config = dict(
    image_size=16,
    width=128,
    norm='layernorm',
    norm_position='pre',
    mlp_ratio=4,
    head_dim=64,
    bias='none',
    qk_norm=True,
    drop_path=0.15,
    tie_embeddings=False,
    residual_init='none',
    lr_schedule='cosine',
    final_lr_fraction=0,
)
Rows from block 3, named by matrix and row number. Rows with one number belong to one attention dimension. Each number is 200 + 30 x the weight over its row's rms, rounded and kept within 0 to 999. All counts start at 0.
# q: attention query, key and value (stacked) (model.blocks.3.attn.qkv.weight, 384x128, the q third), inputs 64-127
# k: attention query, key and value (stacked) (model.blocks.3.attn.qkv.weight, 384x128, the k third), inputs 64-127
q.0,159,164,232,178,231,197,190,187,225,247,204,183,200,202,189,202,184,202,121,160,268,216,187,230,197,267,230,214,226,205,226,233,181,187,233,214,267,187,165,133,213,150,172,209,198,177,180,160,228,199,182,189,203,173,222,219,179,173,211,199,179,167,176,246
k.0,221,189,199,196,194,199,182,169,170,213,187,171,181,203,193,207,188,176,214,189,229,175,224,189,227,237,191,191,279,271,230,219,206,215,238,200,210,184,158,142,203,157,239,198,174,189,175,230,209,201,188,232,158,170,167,233,200,226,243,181,217,215,183,187
q.1,200,223,158,170,210,216,145,197,149,275,147,155,183,233,225,196,200,210,178,204,240,158,153,199,161,216,183,195,173,197,207,184,224,194,227,182,236,199,149,177,174,253,250,194,213,250,160,205,191,202,206,195,249,189,202,217,194,253,203,166,239,213,200,212
k.1,189,210,207,167,190,227,164,226,197,213,208,223,156,209,213,198,204,247,181,222,191,164,186,272,154,171,172,179,183,224,241,158,265,170,238,188,277,203,205,164,206,234,180,183,217,181,218,200,196,224,221,165,244,205,215,210,220,115,222,171,207,208,114,207
q.2,188,215,200,200,253,236,242,160,189,194,221,144,247,181,240,184,186,145,239,190,215,161,179,164,185,163,197,73,198,206,222,197,210,208,194,202,211,191,168,248,203,218,169,216,215,247,217,223,228,190,233,216,246,214,198,190,216,216,216,183,223,212,152,191
k.2,179,209,252,182,205,274,285,196,246,171,194,211,198,181,245,174,199,167,227,221,143,222,146,178,133,158,160,197,221,222,167,189,255,226,176,174,234,193,164,206,151,216,221,200,225,192,217,195,184,217,206,200,192,223,192,213,201,227,216,176,207,213,155,233
q.3,201,186,208,232,220,213,173,181,297,141,206,241,224,157,149,206,142,234,253,169,196,224,192,232,200,251,217,201,189,226,230,213,182,201,216,174,201,189,159,201,208,194,152,191,195,197,203,207,215,164,104,202,178,196,222,169,170,219,144,209,263,199,201,171
k.3,184,114,144,244,169,213,183,208,250,151,166,232,196,190,177,209,188,207,186,179,233,150,218,194,199,215,152,222,217,220,210,207,163,196,193,190,192,195,231,176,180,160,202,224,189,210,205,175,209,245,192,214,180,175,242,231,220,222,178,217,206,162,206,186
q.4,214,237,174,194,247,166,218,181,219,217,172,259,148,179,201,176,198,263,191,232,204,226,176,200,221,223,182,212,199,186,184,174,157,216,197,185,233,223,196,199,212,215,179,238,189,204,253,203,222,181,244,151,224,188,230,225,241,234,193,210,193,164,198,207
k.4,166,174,178,177,165,176,201,217,147,240,134,243,210,188,195,208,189,204,172,208,260,198,241,178,210,195,265,210,212,199,184,203,147,184,232,181,219,130,222,200,190,195,182,221,197,199,209,185,203,186,201,191,184,213,212,197,232,228,191,181,204,192,212,217
q.5,151,210,204,165,192,155,263,166,245,209,185,212,271,261,198,241,202,201,186,214,235,188,154,216,179,153,189,187,284,244,254,142,205,145,242,190,213,236,195,170,179,202,241,180,187,156,174,220,239,230,171,191,190,178,242,204,182,211,236,189,185,225,224,184
k.5,216,232,181,174,260,182,266,150,227,229,181,202,241,226,209,223,257,218,208,187,233,184,193,203,164,188,181,239,273,254,273,167,242,175,204,211,177,177,231,204,214,196,167,196,173,160,177,213,254,204,244,161,217,189,189,192,178,241,180,165,179,187,201,181
q.6,196,185,265,184,218,166,205,189,198,235,207,158,219,178,198,211,154,191,199,206,168,261,226,162,179,240,282,176,221,202,221,237,232,201,181,171,232,189,203,197,220,175,235,242,108,168,192,205,240,213,154,211,189,215,184,191,190,217,194,219,219,142,194,166
k.6,226,93,259,183,211,179,170,165,203,181,205,223,216,197,200,186,173,170,228,195,244,244,239,211,179,177,226,218,217,230,202,213,178,215,157,169,201,222,219,185,197,208,226,136,157,185,187,240,181,194,233,209,209,217,224,238,203,277,182,255,228,123,235,163
q.7,192,211,208,195,186,205,237,265,156,203,215,169,194,159,229,168,142,227,149,234,179,244,169,159,220,222,235,211,196,177,193,169,211,255,163,200,236,183,243,179,199,168,196,225,198,203,216,177,176,165,192,199,182,265,255,212,253,188,224,182,206,210,255,194
k.7,171,223,268,203,188,180,228,201,212,194,157,232,202,175,235,190,181,193,225,183,217,200,156,197,217,239,254,220,242,190,227,209,198,216,202,174,208,180,221,178,202,172,223,191,218,201,181,212,195,207,168,169,211,197,194,214,187,217,193,159,220,191,221,198
q.8,233,212,208,231,214,165,252,235,233,278,177,173,224,204,195,185,228,230,171,192,188,169,170,164,234,167,231,163,210,188,205,212,183,152,142,216,204,180,194,206,160,228,253,198,218,215,186,171,222,227,212,194,176,247,237,236,200,162,207,179,176,240,249,203
k.8,257,191,208,188,196,191,265,256,262,220,209,198,267,207,171,182,227,185,222,207,189,205,195,185,142,190,204,185,218,234,168,183,193,160,183,189,160,174,177,184,164,247,227,183,152,209,204,219,221,176,205,190,127,246,194,201,178,229,185,238,195,198,231,164
q.9,143,249,247,183,141,196,159,225,180,244,217,130,235,263,173,225,195,176,161,158,226,198,165,172,200,177,212,214,219,205,201,202,173,211,172,215,230,195,287,234,240,201,195,196,151,196,224,195,207,212,217,218,190,188,212,203,186,215,206,168,177,175,257,167
k.9,264,254,243,234,230,202,161,264,165,207,205,222,234,200,149,189,212,215,203,156,221,183,163,158,212,214,197,221,202,186,198,169,190,193,192,216,245,186,246,185,201,225,164,179,184,175,136,177,215,203,201,201,173,215,236,160,202,230,226,161,199,174,153,205
q.10,195,230,155,219,168,241,208,203,248,156,218,199,247,245,176,166,197,169,174,164,146,225,207,238,202,223,171,233,183,190,178,206,224,168,214,201,151,198,159,193,233,190,168,176,211,198,217,205,195,167,222,222,175,255,216,191,169,219,167,178,186,196,236,232
k.10,246,170,137,199,161,231,215,155,219,201,242,170,239,260,198,175,228,203,184,166,142,226,185,273,228,205,168,203,221,180,179,203,224,217,164,228,179,205,167,232,183,235,183,218,182,249,222,185,194,179,167,196,194,225,209,198,173,194,180,219,227,142,198,180
q.11,172,203,222,207,271,202,157,219,172,172,219,236,180,281,180,198,158,217,238,178,192,196,239,215,168,172,172,233,181,142,196,195,176,219,204,206,201,151,181,224,272,218,212,197,228,221,198,208,190,168,259,160,222,226,158,211,206,177,137,165,239,173,216,207
k.11,179,195,245,221,216,165,149,189,127,227,240,219,211,194,121,230,230,231,138,192,179,188,212,213,161,183,190,178,158,135,155,202,219,174,206,177,161,184,193,208,217,193,252,191,214,196,185,208,190,209,193,217,221,191,189,241,200,222,216,252,215,228,221,194
q.12,199,270,236,186,261,216,252,220,164,233,222,124,189,229,197,199,242,204,156,202,205,208,181,178,232,194,198,235,200,216,217,190,227,176,235,191,185,196,159,182,200,175,215,186,207,209,177,224,154,204,187,222,189,189,154,164,187,218,154,183,202,200,169,183
k.12,156,193,259,168,188,190,242,190,172,185,250,202,197,200,189,218,236,165,205,169,151,167,228,184,210,175,191,218,220,222,254,226,266,192,163,205,259,203,169,230,229,204,191,183,229,193,177,194,169,168,181,214,147,207,190,155,215,198,142,184,193,235,194,205
q.13,191,140,140,191,167,216,169,215,194,151,182,269,214,231,216,176,204,176,222,252,138,208,171,206,208,173,202,217,178,225,154,222,170,227,161,197,197,232,214,166,215,209,244,177,196,142,176,191,177,204,217,241,186,225,193,183,196,191,187,209,199,230,203,174
k.13,222,156,194,145,139,237,197,207,212,244,246,170,198,214,196,160,172,179,169,248,150,207,165,246,206,170,214,191,164,161,164,178,183,188,219,257,172,251,196,206,215,224,204,201,195,193,156,185,178,220,226,208,185,194,242,231,204,180,171,240,175,184,252,206
q.14,182,256,180,141,158,182,179,249,174,195,199,117,163,198,222,210,152,162,191,157,215,242,196,188,253,224,212,221,163,220,178,207,169,282,224,187,179,188,220,219,182,157,211,220,218,198,175,179,224,210,221,185,229,175,205,213,152,234,202,210,229,125,182,222
k.14,177,204,185,224,172,208,153,287,191,210,199,171,167,215,183,177,210,185,156,192,247,200,132,215,236,244,227,246,155,194,150,189,197,196,224,234,188,195,156,211,206,183,196,220,201,190,189,147,210,230,254,226,180,200,162,266,206,205,201,225,245,152,237,222
q.15,188,219,169,237,220,156,147,246,175,226,220,149,151,210,222,159,225,200,204,213,151,162,206,215,209,192,220,145,145,211,229,199,205,202,189,165,182,262,144,212,192,231,226,160,207,210,219,255,221,237,196,143,176,192,202,213,156,185,242,193,235,235,151,157
k.15,151,206,191,190,202,189,151,213,209,208,217,210,156,249,165,154,261,213,151,212,134,184,206,230,237,197,192,208,188,180,172,201,242,211,210,186,167,226,201,232,191,283,203,164,226,223,219,258,170,214,189,200,148,179,189,184,173,153,186,222,180,209,185,208
q.16,213,186,272,221,185,170,190,229,217,141,176,231,215,125,185,172,179,246,174,208,207,193,160,176,156,212,213,223,237,228,184,213,216,222,234,162,124,216,212,165,134,184,260,176,204,187,210,186,158,210,185,177,206,211,194,180,194,174,205,185,192,199,159,226
k.16,178,153,175,153,196,178,157,268,238,235,162,222,201,222,214,172,232,225,180,198,205,224,181,184,173,172,146,198,226,194,172,190,213,178,216,219,210,199,162,136,197,227,180,179,248,134,153,166,213,236,203,151,190,180,170,216,192,193,196,179,224,191,129,199
q.17,201,137,217,201,222,200,245,261,221,209,173,133,188,225,212,216,128,216,206,176,244,178,176,156,244,212,199,127,212,203,168,239,196,196,227,256,263,221,217,245,211,258,173,224,205,227,201,246,179,204,193,222,262,206,158,208,189,193,201,186,176,175,211,197
k.17,210,117,97,182,236,182,275,296,226,190,154,203,233,217,147,181,153,210,173,225,181,192,137,228,234,205,188,172,205,230,197,204,187,243,239,201,229,205,231,161,220,207,186,179,224,225,167,205,176,218,211,239,187,226,198,221,186,167,211,189,218,201,167,214
q.18,231,237,178,195,153,230,244,186,214,154,176,247,161,179,205,157,184,229,203,209,163,170,212,215,193,182,182,213,225,210,235,201,240,201,184,152,172,214,196,225,240,200,225,158,238,187,178,193,210,237,188,198,197,144,178,234,203,218,204,172,227,213,188,205
k.18,204,251,203,205,165,174,209,172,240,208,173,164,166,227,176,180,248,168,212,151,172,210,213,220,163,176,205,203,261,248,236,197,192,222,164,235,236,181,181,245,167,231,175,254,178,186,238,210,195,205,220,209,270,192,228,236,202,177,222,137,167,197,194,260
q.19,237,230,254,209,197,182,199,215,192,227,200,241,192,210,230,185,212,143,246,179,170,168,153,193,189,219,227,178,195,151,163,211,181,210,209,164,237,194,218,176,293,182,229,186,207,174,193,201,207,213,185,280,196,187,202,189,168,164,226,153,182,157,131,223
k.19,171,224,204,243,225,175,219,236,179,239,205,244,186,219,200,230,215,194,178,204,172,221,207,180,187,248,260,142,236,165,169,225,152,216,214,253,218,235,214,154,216,200,172,222,178,167,195,201,182,194,193,214,168,184,173,187,175,174,175,195,143,198,193,199
q.20,221,211,111,150,209,234,133,268,230,151,241,205,199,178,143,235,221,216,184,212,168,175,239,185,189,212,152,205,203,210,177,209,241,221,216,237,160,160,200,247,208,218,189,151,179,187,228,182,198,171,146,232,156,164,204,161,221,194,215,238,230,181,225,171
k.20,222,186,215,230,212,234,118,218,262,193,188,192,223,189,168,226,180,220,210,228,188,168,227,219,151,185,152,143,235,218,185,181,243,182,208,242,255,178,190,187,184,214,176,156,165,204,190,178,187,174,181,209,210,197,188,135,189,248,207,169,203,208,230,188
q.21,129,191,182,201,195,187,163,154,192,210,195,153,220,187,180,196,216,189,238,206,188,192,211,192,176,211,225,179,206,158,237,235,190,229,224,223,222,215,182,265,227,179,172,228,183,208,216,154,222,224,147,146,241,149,243,236,212,220,198,202,195,242,214,200
k.21,198,187,227,218,184,242,158,150,184,177,155,196,252,178,175,254,222,219,244,202,217,180,214,172,215,256,275,210,201,177,200,205,205,213,224,158,212,171,183,204,200,189,208,187,145,151,173,198,229,254,162,213,227,184,254,188,200,195,183,187,233,155,196,188
q.22,188,227,182,174,226,200,204,179,211,277,229,254,251,179,207,226,208,188,259,215,184,174,220,190,236,258,213,214,181,208,186,207,222,222,157,194,190,197,238,243,148,253,173,163,243,195,208,179,243,184,190,281,171,205,234,148,231,170,170,188,166,166,134,216
k.22,197,218,197,163,141,187,241,169,175,185,184,219,233,197,270,192,209,172,239,185,209,199,190,211,228,221,205,222,199,181,209,190,170,174,178,196,223,153,166,210,209,186,139,203,228,168,180,188,213,220,212,234,241,147,217,135,209,251,187,168,177,221,179,204
q.23,211,218,173,195,201,206,179,157,185,168,142,195,200,206,174,196,218,237,210,282,272,230,246,203,228,161,188,181,200,226,184,199,129,209,212,168,190,196,161,196,138,144,203,223,236,217,191,212,193,212,230,266,216,201,185,230,212,225,197,225,184,230,220,180
k.23,169,252,222,227,206,196,181,211,217,144,122,168,201,272,199,215,241,220,196,250,197,194,264,190,219,213,229,188,175,182,165,195,115,211,216,191,207,175,172,170,213,209,214,200,178,209,207,229,225,219,204,194,235,184,227,214,195,205,140,176,221,165,218,222
q.24,166,205,231,267,205,201,131,226,208,181,237,241,195,158,201,223,207,220,175,217,233,195,215,171,186,148,178,204,206,172,200,149,267,168,226,168,213,166,172,210,191,218,150,202,167,226,174,232,185,246,236,191,192,189,243,199,214,164,160,184,217,231,190,212
k.24,208,200,220,194,173,166,130,250,179,250,203,192,168,158,222,231,222,245,179,201,177,230,208,196,258,242,185,207,147,179,159,223,209,163,227,224,179,197,205,243,208,214,188,212,213,240,158,251,189,196,206,187,186,193,227,174,163,176,219,209,238,160,179,175
q.25,165,245,254,221,264,156,171,189,220,174,216,183,229,227,190,183,176,207,228,191,204,216,197,252,174,147,209,133,195,154,186,139,219,159,218,192,226,163,175,148,182,216,191,209,181,225,167,197,228,229,209,212,259,274,193,150,209,208,233,192,228,263,179,195
k.25,177,208,143,227,191,146,155,188,257,173,200,185,230,192,188,209,209,191,178,217,136,230,148,177,201,177,245,215,179,132,155,168,209,218,182,192,217,224,166,182,164,221,178,181,168,165,143,211,190,223,187,216,230,198,224,199,155,273,194,223,236,220,170,197
q.26,247,192,186,204,202,188,210,173,158,184,184,270,164,203,218,241,199,137,182,173,191,221,190,222,269,246,248,245,145,181,187,206,183,112,173,184,194,226,162,198,181,150,193,225,211,204,114,208,181,162,208,235,236,196,212,164,209,186,205,187,261,210,218,187
k.26,162,235,183,186,241,211,184,194,152,234,196,179,134,207,172,244,202,170,179,191,206,224,149,211,227,239,260,279,179,171,198,176,228,182,213,180,227,203,192,180,168,183,195,172,155,227,158,192,221,193,205,232,213,196,276,156,210,221,236,158,222,213,228,193
q.27,210,169,220,156,221,185,194,211,146,213,187,175,227,167,200,193,227,191,195,177,186,183,275,175,200,265,206,191,209,209,226,181,184,220,212,218,167,216,206,251,154,199,197,218,220,223,222,235,194,199,208,161,226,197,181,237,211,127,225,269,150,181,252,147
k.27,258,214,158,178,227,160,195,228,149,210,241,214,198,136,229,224,237,189,202,221,161,190,207,175,197,216,221,199,220,199,195,212,199,211,162,206,124,263,261,209,134,199,173,177,213,217,246,205,175,172,199,135,207,197,186,186,219,161,240,261,197,246,187,163
q.28,183,138,177,196,176,195,215,244,247,228,215,213,209,141,213,209,289,145,211,191,208,125,193,159,241,178,240,182,191,207,197,197,198,178,189,174,157,208,235,180,201,248,211,202,204,226,215,218,247,212,201,175,205,187,162,168,252,138,172,217,193,210,225,183
k.28,222,214,234,191,220,183,252,188,221,201,193,197,179,148,183,236,210,164,237,148,194,209,192,126,182,192,190,200,153,197,173,194,216,224,186,197,203,208,286,185,144,193,207,220,218,200,194,259,197,184,222,170,205,237,185,160,221,155,213,210,189,193,216,201
q.29,324,216,226,150,167,204,202,245,242,173,232,182,188,166,200,198,223,174,182,163,182,160,183,188,228,183,174,183,205,202,154,168,198,220,241,222,188,166,229,186,275,217,207,244,204,202,215,141,204,169,222,241,200,211,218,203,222,220,200,221,209,249,188,196
k.29,251,242,188,207,224,231,218,223,279,178,238,135,188,238,191,167,211,170,193,227,224,254,199,214,158,181,163,182,197,157,168,205,156,201,197,193,193,225,199,170,229,173,162,181,180,212,233,167,222,190,200,205,172,231,153,193,201,173,224,247,177,189,151,195
q.30,237,173,227,253,207,200,160,223,162,163,208,272,197,193,216,228,221,226,237,172,166,128,210,208,234,196,258,245,168,220,174,180,149,163,203,202,196,164,184,196,198,162,189,232,164,195,173,193,205,236,199,183,194,247,212,190,224,152,230,204,233,219,214,213
k.30,187,166,177,240,207,187,172,231,188,190,219,192,183,225,229,188,151,165,163,147,183,179,167,146,204,208,244,227,180,190,205,194,201,215,185,202,214,167,192,183,169,215,157,277,169,230,150,202,196,174,187,218,185,229,222,230,167,164,186,193,234,172,202,215
q.31,176,211,197,176,208,209,260,194,211,211,202,220,202,194,194,200,243,181,236,273,169,213,129,253,174,210,212,249,194,196,189,209,177,189,180,251,178,192,213,169,186,198,197,163,217,143,229,206,231,224,134,162,162,226,186,246,185,180,220,189,283,186,219,259
k.31,158,165,195,167,233,219,270,223,199,240,208,188,192,205,187,178,204,178,208,249,157,195,146,239,252,216,206,223,226,180,169,200,230,183,192,252,235,181,142,203,203,250,223,173,219,170,197,255,208,181,185,218,183,225,227,189,216,144,216,199,205,182,212,245
q.32,162,201,236,211,217,222,150,229,183,225,159,196,151,199,225,206,227,201,194,215,227,220,188,202,189,169,237,208,175,217,148,156,221,162,231,164,246,195,209,150,215,226,246,178,221,224,168,222,157,179,154,229,125,202,228,245,207,185,218,210,196,217,186,214
k.32,179,289,113,111,217,229,150,228,220,209,214,165,169,189,216,184,190,172,196,233,225,161,201,195,236,228,179,231,113,182,151,198,217,209,198,179,207,195,173,244,188,225,217,194,220,258,201,232,173,182,216,185,174,184,213,194,201,201,213,227,154,210,242,241
q.33,153,227,205,178,187,202,213,239,211,127,189,225,201,263,247,232,192,212,133,239,214,225,200,215,195,165,197,211,209,203,194,244,196,205,162,209,211,199,150,200,163,218,205,174,159,169,185,195,179,192,193,170,164,152,226,183,172,210,179,172,213,218,144,238
k.33,168,226,151,146,186,191,176,298,198,192,249,236,213,183,159,247,144,210,209,265,186,220,227,186,221,164,217,174,201,202,218,216,136,214,197,229,197,216,239,223,240,210,217,176,128,210,226,162,214,212,171,217,230,214,202,264,186,216,189,226,238,202,214,201
q.34,186,163,174,234,165,178,216,174,162,260,209,198,239,200,143,176,202,179,210,185,167,197,198,242,253,199,158,135,210,183,197,218,259,208,144,248,205,258,197,153,160,193,161,214,190,252,239,165,195,253,252,198,166,184,192,198,158,198,229,187,140,196,206,203
k.34,165,175,194,180,177,206,227,92,209,233,202,169,213,176,191,155,188,222,256,224,185,197,199,250,186,180,214,162,176,192,193,202,198,201,217,217,196,150,184,192,193,182,209,187,199,231,190,181,224,230,245,248,214,236,192,186,209,172,173,215,151,228,219,187
q.35,224,210,305,226,129,221,238,109,194,205,216,164,214,194,217,188,224,286,212,173,194,180,276,221,208,199,183,157,181,183,221,218,221,230,185,181,235,224,193,201,240,194,196,188,175,190,246,187,208,177,200,237,231,257,164,208,233,171,213,170,213,203,218,162
k.35,187,235,204,186,211,229,216,102,153,183,214,239,192,193,197,195,156,224,225,195,260,186,230,174,202,231,224,185,189,205,229,215,178,126,210,158,234,166,225,205,207,198,178,220,194,205,230,206,195,215,194,210,184,213,215,183,230,277,173,150,228,201,241,177
q.36,212,209,170,210,260,168,204,200,182,219,218,115,136,213,224,179,168,229,221,227,204,200,233,157,179,185,217,171,231,168,200,202,200,268,201,221,215,217,213,247,240,233,187,217,196,204,190,226,251,160,256,250,154,162,138,245,190,229,211,187,156,217,170,210
k.36,196,250,159,227,219,163,215,237,169,190,218,221,202,186,185,183,157,205,209,258,199,237,192,171,193,188,205,160,254,192,237,219,218,202,194,173,152,186,221,199,167,191,223,183,210,226,155,206,222,181,214,191,183,193,130,219,204,248,194,217,161,170,207,191
q.37,235,198,292,241,168,183,221,217,258,185,226,233,188,208,173,206,208,186,222,212,209,245,209,165,199,218,97,219,178,225,161,237,164,203,146,248,230,204,164,236,192,189,208,169,234,209,223,208,181,213,224,196,187,217,148,201,200,198,234,201,180,225,191,212
k.37,227,255,187,222,174,174,236,233,210,257,213,231,225,233,160,164,177,215,260,203,177,259,190,235,204,196,141,196,203,206,208,228,166,222,192,244,191,229,191,211,225,176,222,202,201,226,205,156,179,183,222,253,196,202,229,173,199,171,213,189,190,230,224,201
q.38,184,230,223,168,229,203,199,194,277,213,197,149,192,239,200,206,198,160,177,171,197,187,257,182,204,177,217,151,131,201,183,233,154,209,203,207,213,162,236,182,203,183,195,243,227,235,237,224,195,152,237,182,252,201,161,159,201,195,167,171,177,194,190,194
k.38,212,215,267,201,234,225,185,135,203,174,183,215,185,213,180,206,191,204,217,211,183,223,202,208,188,206,223,208,173,210,209,223,211,238,219,188,174,200,209,214,239,190,138,207,198,213,223,187,191,206,238,226,187,191,202,189,152,223,176,139,251,148,163,208
q.39,180,168,160,217,209,197,214,174,215,199,194,188,204,162,230,159,210,208,190,168,186,247,260,167,195,172,178,171,171,179,213,172,203,183,165,156,224,195,233,255,216,199,194,250,173,176,221,122,198,197,233,201,201,199,240,204,228,240,169,243,206,135,184,218
k.39,191,184,201,243,187,187,199,188,178,187,173,192,211,204,215,200,200,168,239,181,300,215,257,154,157,206,216,183,143,175,177,249,164,240,193,174,187,166,193,212,234,187,227,198,176,192,199,175,242,207,193,196,227,158,186,227,185,246,179,194,229,185,209,184
q.40,215,166,196,218,230,168,212,119,168,179,204,150,165,272,183,175,247,176,192,193,177,181,192,194,207,164,194,227,217,225,172,207,179,188,221,214,221,195,210,246,196,177,228,184,216,143,234,249,212,166,276,200,193,152,140,176,168,175,206,215,199,230,176,176
k.40,205,204,165,199,220,151,182,151,238,189,223,131,205,222,197,152,199,215,231,206,184,220,227,217,241,176,198,190,250,212,214,219,195,215,173,196,143,257,203,224,214,209,182,205,184,170,217,219,197,192,239,188,202,178,165,181,172,187,209,224,214,225,199,164
q.41,228,198,178,246,200,221,172,202,219,227,215,259,210,163,199,217,189,225,203,191,226,215,183,201,205,202,162,203,176,183,239,165,238,191,179,217,189,193,227,267,195,163,177,217,179,148,203,147,210,181,225,130,216,196,154,252,259,227,209,227,175,161,198,239
k.41,249,196,228,224,187,212,204,197,179,191,224,207,176,199,183,279,179,218,199,175,278,156,235,203,196,138,139,241,180,197,207,201,171,149,166,205,167,191,184,255,200,187,226,209,216,209,181,192,199,203,210,163,230,192,230,213,217,240,230,219,178,243,197,204
q.42,218,165,185,250,176,218,154,171,248,188,212,276,203,175,200,262,183,153,181,234,221,189,217,225,167,205,186,233,211,200,197,226,202,162,251,203,174,205,139,210,218,191,186,243,178,230,202,176,137,223,198,259,203,214,212,155,171,164,217,225,209,195,227,217
k.42,216,171,177,216,198,172,170,181,183,208,203,172,233,165,246,183,202,234,142,222,195,179,205,180,200,193,216,218,232,229,157,125,205,188,237,197,191,226,227,218,209,177,213,208,206,201,239,230,240,83,178,212,223,158,240,187,250,157,190,233,130,179,211,170
q.43,175,213,211,159,178,183,231,229,179,205,230,102,207,210,240,180,161,202,229,178,180,204,191,165,200,249,211,189,213,164,195,226,195,160,271,195,190,178,221,213,219,191,175,215,200,188,149,173,199,213,209,181,273,145,212,210,188,186,234,191,123,252,210,185
k.43,181,230,158,207,274,181,248,212,194,225,176,162,182,204,208,188,177,206,172,168,160,268,182,187,233,226,205,188,176,148,184,225,230,179,234,263,182,207,181,183,279,179,229,242,277,171,137,200,179,203,250,158,206,205,179,209,191,198,208,221,227,234,183,243
q.44,202,179,161,213,180,237,241,161,218,228,197,262,157,215,173,167,273,197,169,259,185,232,187,207,154,165,206,198,211,173,169,228,213,163,199,222,167,240,205,176,170,201,220,194,192,222,174,201,198,195,231,181,188,169,195,146,218,224,180,179,177,195,172,215
k.44,199,197,235,231,192,234,213,218,179,178,265,196,161,223,223,188,215,163,176,250,247,202,213,182,264,194,185,192,174,164,158,157,125,181,171,164,146,209,193,197,194,182,224,221,175,242,210,184,179,179,211,201,160,208,166,235,205,198,188,225,225,202,178,228
q.45,149,187,164,242,169,244,218,228,192,172,166,265,222,202,153,206,195,191,190,187,199,223,192,189,168,149,209,208,158,158,182,171,232,210,161,231,224,188,233,191,182,178,192,160,258,196,214,197,172,209,212,214,202,189,171,149,227,234,172,145,160,231,139,187
k.45,183,170,155,215,201,242,224,200,211,153,164,234,179,167,210,240,253,181,189,179,207,165,211,163,251,199,189,176,120,125,172,198,195,177,148,174,208,157,235,200,228,182,177,212,238,195,220,183,222,197,169,126,178,207,219,211,237,181,207,180,185,251,217,201
q.46,261,277,143,170,242,142,231,199,195,246,222,104,229,214,238,248,157,210,213,168,172,176,198,191,252,226,189,150,159,161,238,185,191,206,188,199,210,189,212,228,209,200,190,236,192,186,160,230,189,171,201,200,200,228,180,224,182,202,166,216,174,213,210,191
k.46,213,255,191,216,216,181,257,204,200,207,177,238,203,198,154,225,180,241,206,224,171,198,194,248,265,212,187,183,188,187,218,178,155,192,176,226,246,239,223,203,204,185,193,240,191,175,198,241,149,202,183,154,184,203,179,202,183,189,198,195,182,144,172,210
q.47,230,211,164,192,195,225,179,167,132,215,218,152,189,232,163,220,217,223,251,225,272,184,205,211,188,250,150,187,210,179,215,194,227,237,200,202,210,169,174,233,199,185,179,149,171,236,203,239,195,169,171,179,178,262,205,208,211,235,241,184,175,193,232,157
k.47,224,211,169,219,188,208,137,118,148,240,195,251,221,151,178,192,216,227,236,235,187,189,244,216,215,239,202,220,179,189,231,191,212,206,189,212,257,236,153,226,167,182,198,219,200,241,153,206,193,229,157,207,141,242,209,214,198,206,240,193,214,201,200,162
q.48,154,214,215,196,189,225,252,173,164,189,220,215,130,184,241,214,169,251,210,195,299,184,188,215,215,203,237,215,194,233,186,187,177,213,202,160,190,109,202,230,174,198,183,226,184,175,203,182,217,208,136,173,125,235,171,211,161,196,199,238,156,189,201,227
k.48,189,268,314,101,163,227,247,171,205,146,181,203,180,192,236,168,183,249,193,225,267,186,170,188,192,179,225,210,220,192,207,210,169,236,190,196,202,182,199,242,206,224,181,196,163,223,198,150,244,213,171,226,159,199,215,215,209,178,225,230,177,217,188,224
q.49,167,230,211,212,199,210,260,225,225,149,183,183,221,184,179,159,240,222,205,224,170,255,228,202,185,175,151,217,224,203,183,168,202,214,177,229,117,239,199,185,186,186,160,209,218,189,153,197,188,194,217,200,184,292,231,161,211,221,190,205,147,233,256,168
k.49,177,228,215,186,172,211,267,219,204,158,192,209,252,214,181,164,215,213,222,201,179,227,198,162,152,196,132,222,166,168,213,206,273,195,166,230,202,234,200,217,202,210,199,184,228,210,203,164,243,185,223,146,244,233,149,211,240,209,187,184,188,205,236,184
q.50,199,197,203,231,199,271,208,215,189,231,186,209,220,186,171,219,213,197,217,135,188,260,187,219,233,191,174,230,242,179,224,207,204,219,208,156,194,221,210,221,266,183,172,217,198,190,140,188,144,161,220,198,152,211,205,191,196,215,193,235,188,252,216,185
k.50,202,174,147,235,142,260,228,171,176,212,240,218,225,182,201,173,217,234,216,160,205,207,154,189,185,189,198,217,215,232,227,184,153,251,197,162,233,205,215,205,212,162,234,211,210,204,218,195,164,219,154,166,204,201,206,193,161,175,200,179,272,196,195,225
q.51,202,181,167,183,210,169,171,217,185,206,160,278,218,161,163,171,199,203,184,233,239,220,183,235,184,171,256,276,213,237,239,195,201,201,220,172,175,199,194,221,150,224,189,248,210,146,201,206,215,210,248,245,214,182,148,151,175,189,218,228,235,198,210,175
k.51,280,190,254,186,195,193,174,220,203,219,155,230,234,208,237,215,205,196,152,170,182,171,223,167,202,169,222,193,221,233,252,216,221,166,226,232,207,179,166,240,177,197,162,232,190,246,202,214,193,188,176,224,204,198,153,201,205,224,164,191,213,223,214,163